Rows from block 3 of a small multi-label image tagger, named by matrix and row number. Rows with one number belong to one neuron. Each number is 500 + 25 x the weight over its row's rms, rounded and kept within 0 to 999. All counts start at 0. Numbers have three digits each. After the name is the row's rms in percent of the matrix's.
After each neuron's rows are labels from the 100 images, of 14976, where the neuron reaches its largest size: "colour at peak" is the nearest of a few named colours to the mean colour under the peak. Only what is clearly more common there than usual is listed. The data: photos of plants, animals and fungi (iNaturalist). In brackets: how many of the 100.
# gate: MLP gate (model.blocks.3.mlp.gate.weight, 384x192), inputs 0-63
# fc1: MLP up (model.blocks.3.mlp.fc1.weight, 384x192), inputs 0-63
# fc2: MLP down (model.blocks.3.mlp.fc2.weight, 192x384, transposed), outputs 0-63

gate.207 129:468463507475511519449473455496513479493456449496481521568443516534508485496520517519497524537438527531506554472483496498481554528457506541529499437482506515510491486468529497471508501474482491
fc1.207 116:501524510461510533468456493509524497456512465527530554567515528539518468536491507521457484464466516560487514510469512513458479489505473521500497464505496518492472492497495527536507503503502461
fc2.207 117:465524472473464515475506516517503489470526498488499503476499499489532507488465493460472525477498505492516483514505501494532497515548504501447489509505489536475461503538482489497484495507455482
colour at peak: brown (52)

gate.125 121:498473496538508462463488491485525486492464538504471506478543458521507503480511555481500496504434486512528463509517481444489450506490464480514540505550541498495493484508530453559435503542519473
fc1.125 103:499513472521540506483495490506520540518456487486483525531495487471488470475490510520467495481479525478514487493516538436527492524479513487542578508501512479520468456520520500515450452516511496
fc2.125 098:526485492494487525514456509511495577464477474517528533536482527520507521507469465524462466518503529445504447493549516463534507492502484518494502481494503489559470466500537489462459500501486511
colour at peak: orange (54)

gate.283 126:508499476535488486532543484525505517512536500470496490517475469477504494496491529506509504486474463485508516507530511515516464493472499542511518490456513505493501546573467495527500469478488490
fc1.283 121:512479422477518494534534500534507534506499503551471499570490512477463539481512527548463513487460496488467477498474498507497486537514497526481543533469518493497515494499493485515510519468525506
fc2.283 122:500514473485499499463522550482517489559510478494509527513552535489509547511481484538503549468484524446490479480482495490489536507507469479471525496497527491501473487484493516534533473515446469
colour at peak: orange (30)

gate.112 054:531465491495509454512487485481463514550484485538499516505503531481493533489545513497508510465529521546479497512534493487521481517499485546490462479511525483511470437474503503507482482486496505
fc1.112 053:496464535501508507519467490532462463523487476525505469518510454538484468513496496515483452556461520481497524502538490470500501490532488469532518520497504499510536489541494453493492548444479513
fc2.112 058:459505506524491523493498514469517532486479538532500516505490506461506437489503490535500503536517473489527451544491481499514502505484463494449495532494525498519510523514458478494516486446462543
colour at peak: black (29)

gate.15 043:478515511472524449510504518451505508525492473463511502543544519508506509479498523496480524481446497495508530507485477483522501477513531531476495465512548487506538473488461433486509508485458519
fc1.15 063:522492502475511495468480502507496509506492517483480519496517495488503457495491523554504519510493476521518520503500507536495499552537480487491478481473492510509496541470518512518514479511473492
fc2.15 051:522486481451559507498518514475507517474496495486481498498479463493518463528473517543517534502464471517511515458487477522494497529515464468538514470489495539484477533464508486495498491505486496
colour at peak: pink (27)

gate.311 143:512533471472437470488480485481459503523450494520527519526540520498494541530527506464530471504512558502494485469496515478512533498528508514494521514477495503535478540472450484488532501491506494
fc1.311 137:483486542525529523470498557467493514463506468490469491482502491495477446521471508509451475457502447468529536521499504539528484529458495495522500532511508488496528491504508504522468544513460459
fc2.311 144:500501472537516485511477561451463505480488523529541517519485530438550480514490491510486497466467503478514491531476461490547480532483542525496488502523509483491470493524483472485498514524507520
colour at peak: brown (64)

gate.278 119:533473450533514465525524486480483505517498526450481492518528468511502497477540535515507514482467494472476487503470501493485476477533547493520508470486486529526521491502493489525486490512504523
fc1.278 099:553505514498482551529526476477473497505478525504478453521510491506496489522491519474474507516512494529484491508485466525508475497523489477480501453546479494488502541481513512516465480441503471
fc2.278 102:466521491490526501513522490507505472511489494489520463508547490471483451510511565490484493486544516512465501496479478466506473510511530467464490482513526479476487507487519530491475509517497489
colour at peak: pink (41)

gate.21 128:488549494506512440495470540457525508517503476510495531590481486464523526488507510491524511472524514498534492487479525503506473492486529505463480478512540507512504488510522481525499511466491483
fc1.21 115:503540487508570488528459493531518488512514521528520463515442511507492513470508501499530512451515521449518496478504512530505487511515512514484473513498495509555513535534521489506490512482516457
fc2.21 129:467520490493499469540438481482517529512515534577484459458471488527448515563478509494500493505460471533487484472483485546527486540519461499524499509496495467525540529479487449459512517505496516
colour at peak: pink (29)

gate.149 149:511512495497534521523475491523488509488488521479517485462469528483475510491537504475511493485484517484517492457519451520489504511555472462490519520458517507475519500531491482471502487527490523
fc1.149 129:497464468523469483537532498478510508485511506513493518496508507544481509500487464519485508501508463501477519464495519486515489495457506540485480506503505522504500476460501471523496479520483523
fc2.149 142:518501454474503499543509511520513492466482514487466512509504497522456503495503498531523480523517484491501531478539479472481474486510502550504496492489568480500453488504513540492508475506480519
colour at peak: pink (30)

gate.375 016:485505513470509513476477488494478497501473478452489514497494475511445538504553545463469513477490479507511498526523500501463514468520507539496442461479565546520535509520504475518506478472489523
fc1.375 042:530545514522469486472485507500486500521493495479498466481511496481505529499510508527493535472479509437503499480476500484490501488511521461491510532532520501483534555467500528512466512480527490
fc2.375 030:523516503515475479490485477529504484551469488485493480479522525501511506518493497526516520515488512506489509501501485469499497494499522487516499519537511474476531513464505516534453495470499495
colour at peak: pink (36)

gate.127 122:489475495546476447504542542536558516467513520511489494513534472547537527517494482516481490520494488478515468533489518496549506475520519507496475533491522548466510501522457472526476463533491481
fc1.127 123:468463440545515529507537478464495513493505546524434477492568492489499533499518508524549523510517484512504500485500509478489495512499532499479532528450461509501510500491486508561442544484532437
fc2.127 124:517480526510494525521536482496470486521497483500523497505574507534432580522530461528507492481530468450527446491503497486515501477526530515530491476492461569498531469499498486533500507486473527
colour at peak: orange (40)

gate.31 026:524483495498500497475470501500516529459482487533487512502469459508497513480536525518528465505473467498496538521487487512498539505502541538483495489509561544472520498527462455496498495491481497
fc1.31 059:507502513506522488508490531500536507516507522506492557459489480512511467565482502531527472508512496491512493517514491470464515498495476490478513493491487526475459496512483479521508504467479558
fc2.31 048:488495482483509506542474560523525530493517514515481535473505476517525462554480505531530523523461518521544501501485480471492502467468480500472531499515486537493450510508467437504517524446479547
colour at peak: pink (27)

gate.138 141:485518498518488459504516540489490464472458488511484514508485526485502507509489464493471484450483523482482523481549506525500550477577513465513518485490551567533525507510481503499461536503538537
fc1.138 150:531493511536505499522518530452484420471491496525495532573475478520474497520480452452453498448497544505480504473538525510531500487513482510489501463506493530522509498487546505511470546518516515
fc2.138 171:556462484490491479520504470474494522496525541496524482528515484518480531534489425482532510502498487470496525542507508502489489480512502500525483481507534488468493470453522511513467505501526504
colour at peak: white (28)

gate.276 050:495517518484503449514489465535535461476502482483505512505488517512473542535551524471481493494461492483517469483487497469514502460516485474522483490512524545533497487510445483447475470495497480
fc1.276 073:525499512461519495469492494500499490504447472486503485485473530475492518460485524507503480502520457529465537516522501521470516515505518521524519527453500494506469502526508509512509498506505471
fc2.276 059:518526502500533476501522505491515482487469468524534470514470502424484569499475454487451503501474466464491543495515513523484486502483528499498515533484492498513485471522514531518466506526498507
colour at peak: grey (79)

gate.70 113:514490493472525471482459477476517535505456477520501515521517490479490498552494526483483475513473530478474494547491487489491490495534509527517463465513527550464519532492483527530511512474520518
fc1.70 111:526512450504458505519527506531502490526544535447523448458477527548530508472496502511528524518504452533536485497503539513523465509493501503494505528504481481505483448493497460528503522514492472
fc2.70 121:524541472494424492512506493532518517502525494480535511464504528481487500491495517490519476520497458495533472523503518483517500522537511507498488491512555468487490461527477471498502527518505474
colour at peak: pink (34)

gate.225 138:513547501484499507496479518464482526514492509507476498513491441513484522480539489492509521472499482509518466481490498495499498476522520513512506483528518516489498471529520489551535488492484418
fc1.225 126:457488521514529493490503523522510545487518505530466484541568529465549477510533501522542500533474477491477488543495510503524461470464488466496478483473494495502486454476493528508524510474495506
fc2.225 118:492487514525487458512540474512538505469479494494474491511561534501506491485498495529519485509502406454504499491507502549551462532478515511521541460459509511504466518526516497560514489476498522
colour at peak: pink (31)

gate.281 144:464493469487463490505527488490478483508491489493484493481505491507508465501495534530475493523500534533480488489519490510516485551514484522543503494480518545520534518525467459502487505508545501
fc1.281 120:507524519512532545519471498488500500528511515497513523522519490493489516494485482507496536482530499486532549522497502452469497472504538471441489495530506485478442483480505518511475474514485497
fc2.281 112:486508505515523479527454502548513539505535487520548452546515492463501461455469488484496490453541503526484498486543460507502480500506517495462524475498506502485465503520494510494481491558490480
colour at peak: grey (74)

gate.219 016:495485491538465488498478487505506499507499459443518519543493513477498509474541493500476483518517502471537478502519530474479517481506483509543461460508540535512508486504456454468514467490462506
fc1.219 043:523500503464497480497463483489500493520522514487526506554509472511490534457525496502561506535504478502499459508515557494509454495536462514526486483554514508498450512492492522525503477463498496
fc2.219 032:512484485486503463498473491471510494527505490484519517533497446505475492469593522525515522527521439501511474508511513528509478489512461529521481465593520540499481505505489537521518463485500490
colour at peak: grey (76)

gate.172 059:533479478464510466481561488516521498482475503523488544535507463542462511473538560519531479478504514499469539550549481510496465508505448514513508449484527559468520495484482495497491489485494521
fc1.172 065:488478485558529493493512517504518474501467475523499502506523503480485489488506482495513504437486501521521509498503467552529490510489519485488509548459499502467470470505514487457490527517479539
fc2.172 053:490513496586525478509519524447504474490502467520498499490513501494506523475474464480514507474477497470515439458494520558498462496461521482509493575456478544473497475472532492467501552513513551
colour at peak: black (37)

gate.122 143:468486473517518495476481472508496482496497512491506474483547453509538487514512527501503508489463517510492450532467502521481480502500527480513529548557530487522504513489477515528500510519508416
fc1.122 121:527469510483492509513481482479469510526480445471527543533469486462463514549528496513473493511552526480485514494447478505513508510502462518502485490455507528468500473463503497494513537518510531
fc2.122 146:527518495476513461510494473510511489486485494509458487460529514474474531500525492521481501465512462503487488470517461462482511498526521508476518491506564540478519503461486509537511532503459518
colour at peak: orange (32)

gate.156 109:517511479566507494466510501501523505486480520463520499515521500493480481472508494552453517479478477517497505485498508551519486510523477508501510507513514525533520457535510436511507492496502529
fc1.156 090:458517516457511519554465483506480463523479464503543464455504513468492498475504508518488478550506526499510458495488493480505532527455519515519476531466502510501516531464510526487461508520514525
fc2.156 081:482507461520471543519497499498507495489497460489541520509445500499491534529525513509457515532451522514495450481484528491476505499467539488515465507445476456522510474451526520497492514523494526
colour at peak: pink (30)

gate.189 081:510499459546497527532500487458524494511503501484528497470490468494457470519549499457501520470480488518523465461511449487482469519514517540521492492510494536479497461456520466480498460516503506
fc1.189 081:528540510511497480503457471506524451508514466502495493523491528425497526552484489486530524487510509518490473463531505464546500508491473511492491531502493531509486499495500479442545495500455519
fc2.189 070:505503504525479437513458508519496495519518484534502490518464501476517488496470489479504484506454538476518469500550539525531504512478425531510537516495492508506506537521517494434512442481475515
colour at peak: brown (56)

gate.30 149:501492515497526511514499516525461526483494541491536487499455453514484490506555483485498488482498492491510526505466497481523496536484503428458468504440558514502519526530496451497486528517515500
fc1.30 134:487527479470446470474470506461548480499473460526500506495524564535500481496484483557520486486536491491521483531512499546482497474538526496523511481547472498479491451472513478509512473484491484
fc2.30 160:493529463479541501492498530512494514477472531477535486504470501505443500481489505469508453529497531502500533531496486456509483467471563462541527497467502473485527456508518492504498484491543573
colour at peak: pink (36)

gate.167 135:501495486533548501518544490532514511492460465515500518531500484498478518515529475459495496489475494528511484509536471472486522563498552447492512513442521513479493524479457484499551521493511446
fc1.167 121:519486543498480500474482453497482489488518535505489516514503479495516531519517529488522450496497480477500547491475480474502498434510460585500466477520484503486500542488503508512455438491488527
fc2.167 124:524510515488527454536540561503487520497507506450523520484545503541550494516505517512526503538501494522485516516518486457486536480460530503466444510521527467503494506506476494532488449566463522
colour at peak: orange (29)