A small multi-label image tagger, trained from scratch: 9700 steps.
Rows from block 5 of a small multi-label image tagger, named by matrix and row number. Rows with one number belong to one neuron. Each number is 128 + 24 x the weight over its row's rms, rounded and kept within 0 to 255. All counts start at 0. Numbers have three digits each. After the name is the row's rms in percent of the matrix's.
After each neuron's rows are labels from the 100 images, of 14976, where the neuron reaches its largest size: "strongest on" is what is common among them. Only what is clearly more common there than usual is listed. The data: photos of plants, animals and fungi (iNaturalist).
# gate: MLP gate (model.blocks.5.mlp.gate.weight, 384x192), inputs 0-191
# fc1: MLP up (model.blocks.5.mlp.fc1.weight, 384x192), inputs 0-191
# fc2: MLP down (model.blocks.5.mlp.fc2.weight, 192x384, transposed), outputs 0-191

gate.244 116:176129164133131117163123152136118142128131148093113101130106098140087066113129130106108103155168131125128120174138099119123116129165133142128103098138142182137133094133127100128153131128103128143127143137085101167142121171125166111138115130113116110155116121170106138144110162148154056101083121075113118115121180154109142112084129104125102140139168148107126165128115141144126139127131129085081143148105151170155149148157152109170112153100163110145146105148083094108114126109115142106097125117151130172156154119088162113126116127140107132106143128090110110150163164117162118110
fc1.244 121:093094147111127149111149119145147129112070109149096115104124141148137113112159095104145117164114146119151099127087122125097108123085102102143146116131103070101131127124100157180090151168113160152106160185116141116152169105090160133154134158164123150145136083109155086124143139065153155144152132128132135166128134146098095122116169135130141103168154151133129191117167107115123130151114115124133153108097096110135157146092113104126121100120128130128131187138159132138147135142094134176093138136105145127126112142145142124157151113149120077107086119117100125145117128124115127143
fc2.244 125:113139164100102135106158099133134111097108091124131110143174141084101118124136145087126171142108127122128079152139152120103148116144094115109131099096148149138164170145140157128136161146137138146107124134142102147122136076137087112151172117145140128141097163117132136161133090139107165143156107108130094173139137092153093127098104167172179092131169138119127132128129085112156141148131114154150101125132121171139080137110147172138100114074159109139148125127100080112106158114098131138124093128104135134125121101118096125138160145166182098124127116116111110123107134118181158139
strongest on: phylum Arthropoda

gate.38 059:138153109130155109079121164108130102075094106092122114166154138145174141151129134099143155100077139144096138120159114108107131106139164158132149145187130143157122103118124090124142140105107106115127147138143133115090151145136126147147128118141108152166105168142120124103145124091136124127144136091118109112145103159116154170145085140142135151116115153095156091115130198142142112130097147165145127158146084083167094144156087143110083117111108132134151165107106146133120092130114150091075141168107134094146099169103120148150101137135122126156120147089137119132148101142141130112
fc1.38 064:118102152140082097161149099151108165126128136139134109110153105108112101133086132148119144172149107118111123145102134108118159135097120091098149114122110131151113115129153143104130148116137136144142078152178138166158133115150109137102103215099161130113135074172121132151111120158113150139082097156160156132133139134148147080122134154129102132165192095132123113119159100122116143137159108081135134089122148142135130118119154140129172110177144128112150157114098140083148100142106114150131118122106150161101121139090124100093109105122142181112111139108137146149094134140098096128
fc2.38 063:140111133099171112101133089117107128103121152154130142129119154150095124126158098188092147149097161151109117174161126084111136094137153114137117122157109095138118135140128107093106165166169111138120128134115104165085171124138140139120134129140122100085131083108127131133113127113150128167134143110171119099116150140132100131125116118094105139148117113154137119134135191142136113122143155110129145127137102086114095107108155110153133144145164083099120126109150138164121094124111128136144124119151160127189132153126111155115114108182172050163102106080118130120178114123115161117
strongest on: class Aves; order Passeriformes

gate.267 046:155103122142115121192130099124129104144081142121133119119163139128110155123121136152118113129140118119170164146140148097138114114121122135139139181135150170139106102109129128122146110150106120129082143092117107130140160138152120138185125147107137161119155155129165124192124136159136148121166147160114106163137159163111137109052119114102119129117146094127155117156123095135139109112113123141101168156151118090079109113130154104104118139142087112065124113084122098143095137143152146148086137147104079109113105155132137171085143123089161127105159102151138107139111093099133120151
fc1.267 050:117103135133145114096146150095112119120126103161109109102122151118147135143099179148136133093119150169113076135160135084123124154110119130100127136124098144132166147120164104160143135095122124159152136150126194133124091130148135145095157110113124098080097115158124090084104156133121149120114103098085156060118133153105146101140139159150156120144119102137112134112129129119135129136115114144101165133176145139151139146096145129111129127084125131128125080179132108129162110133135100147101111121186068136135164128151115130144091109167150134153102129111101116154133189161107141153
fc2.267 043:175110104096173087118140163090118144149151120138145143122132123102122122131099168168111089136113162118122101127078147115135114117096089126132137135096144142157103107085109124125086155118179167184128158139128099094109111128156075111097140124117115120138112092168172134097155161145128125131149113077164137140123104121146129129121090193170156141108136127132143120118128157146135137154117106163090157124134160090110120060099125137086157134130111127136135108105131142129128139127143091155170112125122105133184112113113117114155117139133117142120167121115129165119156119126137169119
strongest on: phylum Chordata; class Aves; order Accipitriformes; family: Accipitridae

gate.40 096:093143121186157123140091107134116164178137125105103102136143126115110151154107105139077130136114131152118161132085145157141123124136184138107102129112091129104101125159139115156121160142135187118141125122158118114138101102081119105146132117107137169135119089110172155112140097088133098120095079084110131163152146111138101088125099105155146135158135133122139143117158114158180111136101110106166090134155118101121163145103112147152124101147143141118085109153149083114121109146142124118121121142107134146133111155135096170163150148093145176133102135131121117089158110155155118169
fc1.40 097:140125134163094160142185145062086125125140144142108126153090166122149116134131111109100145113100146129152116129117106146126167120136104124136152090105126069138109151117121141122119110109147123139121150103159100154135078101143166143071100092121086116111160124156160118116100152167129117111134147125164133153114085101114172121115127132126086136147152135151160118150141092145117104135164153115093188109168132106145155122133085130103140154104101137132125130110184139150109168129116158099109128156108157122126134110157101117179110169129139137157141138120131102120096113091095154120
fc2.40 107:134124167126123079121147151095101159165120126149095159142169115163131132176117141086120088133125162101150097085119114141148142118081106133115121095108105150144138084103122094165106113116131152129132143118148164152173120109128097136128115089113147173133133158089127124097090169149150134136119139118134096145140119127136119148144129116146058144122103116191160166145135125134111101099129141139106168105155120143108130092163052140130109124144107160137080145094123156116101122122140145144149143104147119172111125159087132145111137142150127122137156148140114123112148147113074131124
strongest on: phylum Chordata; order Charadriiformes

gate.59 102:173138085134132109121138124076105138133096169097183127119062134100090093108131135169092127111133121134145088118142153141130146142123171138119106128139133142129161095166109109126129115163101157119100116120139132121156104150118131108113139117162172131133149125134124102138136113124159153096112129153097163116106133110093122144177123119138136138180136135152148143115170146122123135146131133100091121123084119130109125161139111112160111106108113164142146149101094106115111142201117126082128158152084139142115119131138191133104155135145139082078120111123106098179128163146106153097
fc1.59 093:146133119138106085075132147138141115081163116152161131145150136143164141159103106082137158139152136101100154127120114109129122147111135134151136118121113135082126157093132142143153069132149129139157162091164172153129153151095119121122070129163121146166098105080160113126097078116097150117181131117104085139156157132130142118110145161133129133109143116101090096141092155143145111162128160125128107178133101115114100091091114135134132126134157104099109111125170144139114136102116104088112153182153134113120142135137131144151148108124151133173134143159148130088088109116100146135
fc2.59 098:153114141146110130122173099144121121162123112107113138097093142183137093100138131104176101129121147108106148127137112120157139111092085133146138127112153116132144125151079109151109153134195121133116152108113151197172152107094155125104139132116148122154165149107117122134107117178127100138102129086106124111126077112124120130130168079077118165126087136120138119139133161127115144164102143099141128136103114093086183177104100130130156125177134124103147113116131183151162139143164129095133132121126130105150147090130126158124098094150158151116140133123108109135096120104123115122
strongest on: phylum Chordata

gate.238 047:104108148113160112127108128127126144117145094130095141138184128138124134131170082117122107123094093181173134104124124143128113129120128110111166111158143145111146191129117159114121149117096138128167118120129122178143161149060143127130122124128148105121122103109130124149132157136100137105093164105144168163111122153145129135110135088114118108089115117133173116180129115149126152106132128078100088113166157115168130145141150125133118084127120135152170149075109105157101114092105099127179120142118128081101168096151144109104111121113165142122140119145161096150122128107180116122
fc1.238 044:106144149122156102089134108108137186092114093152121133130150090165159139140153114112125085108123088172174128089126120147130151139125150093094173112158135134142120178115122131113129143125130151157144135110161099146109131153110141156129123104073134083133125076123133125130121143159110107128121149102116182165131132146147135186136119112108124112118132097117147124169121119144114165106128123112099105114194154103159132098131086141120144083144118104148146129073123137127106088130091116118137121156107168113085195120114152115103118129152139113127104132136120125141125156143182111129
fc2.238 051:127116111121124132130151071073123147116122142141133105170148107157153119091160091127105102113089077154127131112138118119144158131167137133122111129135150084127136164080168123085131143107165141115120147118149131117115179157133117125135104094115144094136160153095118130103119149116154107064157161120161156130184129125153107133143120130153134098136123144139170115120119142182127143096114173143107104128124119132123155132129099131106179109169118111146153102099164115154139117142142155092156111139094108138123156148099146149093130120140135124131110109168063115141138146081104081124
strongest on: phylum Arthropoda; order Lepidoptera

gate.103 109:128114119107164145121142126137126150096128129099138101121158149084181118155126088162140118110102128160157098131175106121094140144170080161168147125109112183111097096115137102143142145109113120110108139086097073150142135125176140119140098091129150101115159122121152153133140164165108142136097137119145173117134105135116114165141160127130159143144097114087113094131122094111113186127101144116156107149119088143068125125116169123142115124130098142122151122094133111111184120145137137129080115159099161130092097112104174116140097128134168137144158142140117111130123130121150129153
fc1.103 110:118094157120150117150102115145143083145143128164146114135152137163131137133128068134118139156120140117144086133109108096160107159113146119102115149168127113143139161110134126132086121153140159114129097130136098132038111153121163173153133163081075162138106109124156134163120142136178089118154118154093085131106122151143120133121110127150142103118127131157140098099192115094129120133133122140125102136124127128165148099122155143151109147110162112136141187146114160136097123083130085166155129139115134103137125138125163120083091098111132102095100124165089132151133138126126128115
fc2.103 110:105153108168168116152132098082140113176105128129115143113076153110158175116134055111166170163166128116110138114108136107112108155112137154065097099119142153143124102119108163140130085119135153135121107150151155126100076141060124131093146151143106117147169128114135113121107160139151104078136161129133083114129134140134123157131170136142104151130129130134130120145124091107148130159111152157119126140142116088149143122141140109082136155151126120115179130128135110115117157109130129168106120135139133095131138130166126096130119083123175124151095126092125112110133125174162126108
strongest on: class Aves; phylum Chordata; order Accipitriformes; family: Accipitridae

gate.68 104:137081135145121138133129120135115119170129124117133102142106087140126154136128126133157150115119097152112138127127128152080120117164110091104089165104158132145109166155102172163121112096155077144158155110083141154121162138108114124149159135102151103106098154109149164151178160099136115144156112133159142103134113135194180139117144153168121140117110126087138132104119121155124127063117062103150119161168092132086154144111129170141145122090153076141122136136158127114153090102094112143122104112127110128130102146145140160114149114106141120093136114099116133106118109134149133139
fc1.68 108:148162123160124118101147105143142154151094085151086119105155147178142126108110117142125120119073130119080147124102169106130135147145138150150169105112166122129170124116124103132113150104130113174108069150171100086153098127125151090137144139075098127113104143100137157159148101088107103144072173104134121134132154069159127125154149129130111145088130116107133098133163150111171123126153133132159085110113114177110129121131131124106137154132143137121129144090123125128083125125136127132122134147136091135130135126124117126120137096160142096123148106152125141155150193122145102185
fc2.68 099:111123117136113101121143084075102137114092113116187107160148127125072151172129109120086149100094154115149142098119106124147099126105122144142135137122146148132130107099144098097154163085139138115108154118135136108155142130162126112158119132094107086113171138116130139107145171112177148139129129137122116099124122111139152144121133154091141097157097104148120129171130166100148144132141111160128176121144170130169116148129142131132133085126097128141129168164063108088100156116127135122115135082098134087111129165160110099138132135163132161176086136131113169143127172102123128116
strongest on: class Aves; phylum Chordata; order Charadriiformes

gate.112 113:112176139148135119116132148104170131123164100162135132131115099149144122172127110142132119133131178142110092109124144150088116133104155134106094138102126159138136140133100095099104095092149110155130115088112127141163160138104108160142131093120090112157146134135131139137143119101076095158173132143104080138125135121098173103132117135099151147130109152109101139142142154134098170113133100098132132143124089103137179123142126128115175112149145145102126156117139155130167066109168112136112149120093144098168091115134113145081096107092112126135111161175170171092107134136133158156
fc1.112 111:143137145136177113134161115149106104123175159156107129123090100127122110179126151109119175119138083139126139095155107111109123153127070131117121112096151159158133137160120127111125150094110144113156064102116117086149130146125113170114121110134140166138131115104118153129102153181099128091103129162147125136127178095136122133142159108114058167097170121090121111126152132101119119130093120133144173131100133139146139140148113149093161097075128129126162120136128149135121110147145156140137099141134171114096108128087131145103121097109102160129138144102085139130120145175119147167
fc2.112 115:110148072137142130107112149129083135090150148108117114140138115068127134136175132176096164104116121152129144148132156129112134146149089142127162109130121109184131128118135086089125099147117142101132132162107122137113158080131128132091158089119145121140103113149098124153154090095144141140133139104157170146118105125148186127131114139121121146156100143150129130120114167129113156125161148148145142105165126126196118118161123134109160115081082168097163126115104140115119132144132100157148068104078138096157130170119095116110108176106108127140128116123096149106115137119163121128
strongest on: phylum Arthropoda; class Insecta

gate.88 108:113134122124127114130110142114198126120139111103133125119122138125107103112147116091137109130118083152150131138074154106125154128133122156139122104076126131071125155167120133160126165116141156167128148144104133133133169121127149097141103103145134140135176119170136130171117129141133118157106112134107136179160062126091118163122151120135108133117108091193077195121112112128163094089109114129116123108099147134082106150133109100145170160106141109141158110129128116164089125129105150103125146147156094115141120109105120125134158099151110082148124129173165137123127138155092124150
fc1.88 107:127123139072130107154137145144152131124141125134152110137119129117124087141116133136099114179121133113138143158141120114139166127119154143099132125104122139082095124193128132162096125097126138138124131120118111101168111118149098106159154127120102129138141089147133115105144109151102159112088127129108095191132135119064121163157136126123078129099148103158127152120089129126094144126134159133135102116129150157124152163155125136084157156139124135114117119149114060123146136109106113148151161140161109081184123099180114150159138130146121091067103132129123148116180158086099124162
fc2.88 108:120112130106126131142101182129145111138102129094155129143126110116093126118141079153138096124125141122138113109148124143090124163138156173106098158146117099107137141195128101079096094103125104102094064133151124134149145135115124116137138142152128206099160098107198136106138122148144132133165141126074139114131122118126121117140106114119171149108100135110132128166109143113133175180109135133124158097097120180109172149160150103145113128132133123086128123113132123162158130103153147095131148151095146150132113120144129091146132106115093117134118156156117152120101122109172120088
strongest on: phylum Arthropoda; class Insecta; order Odonata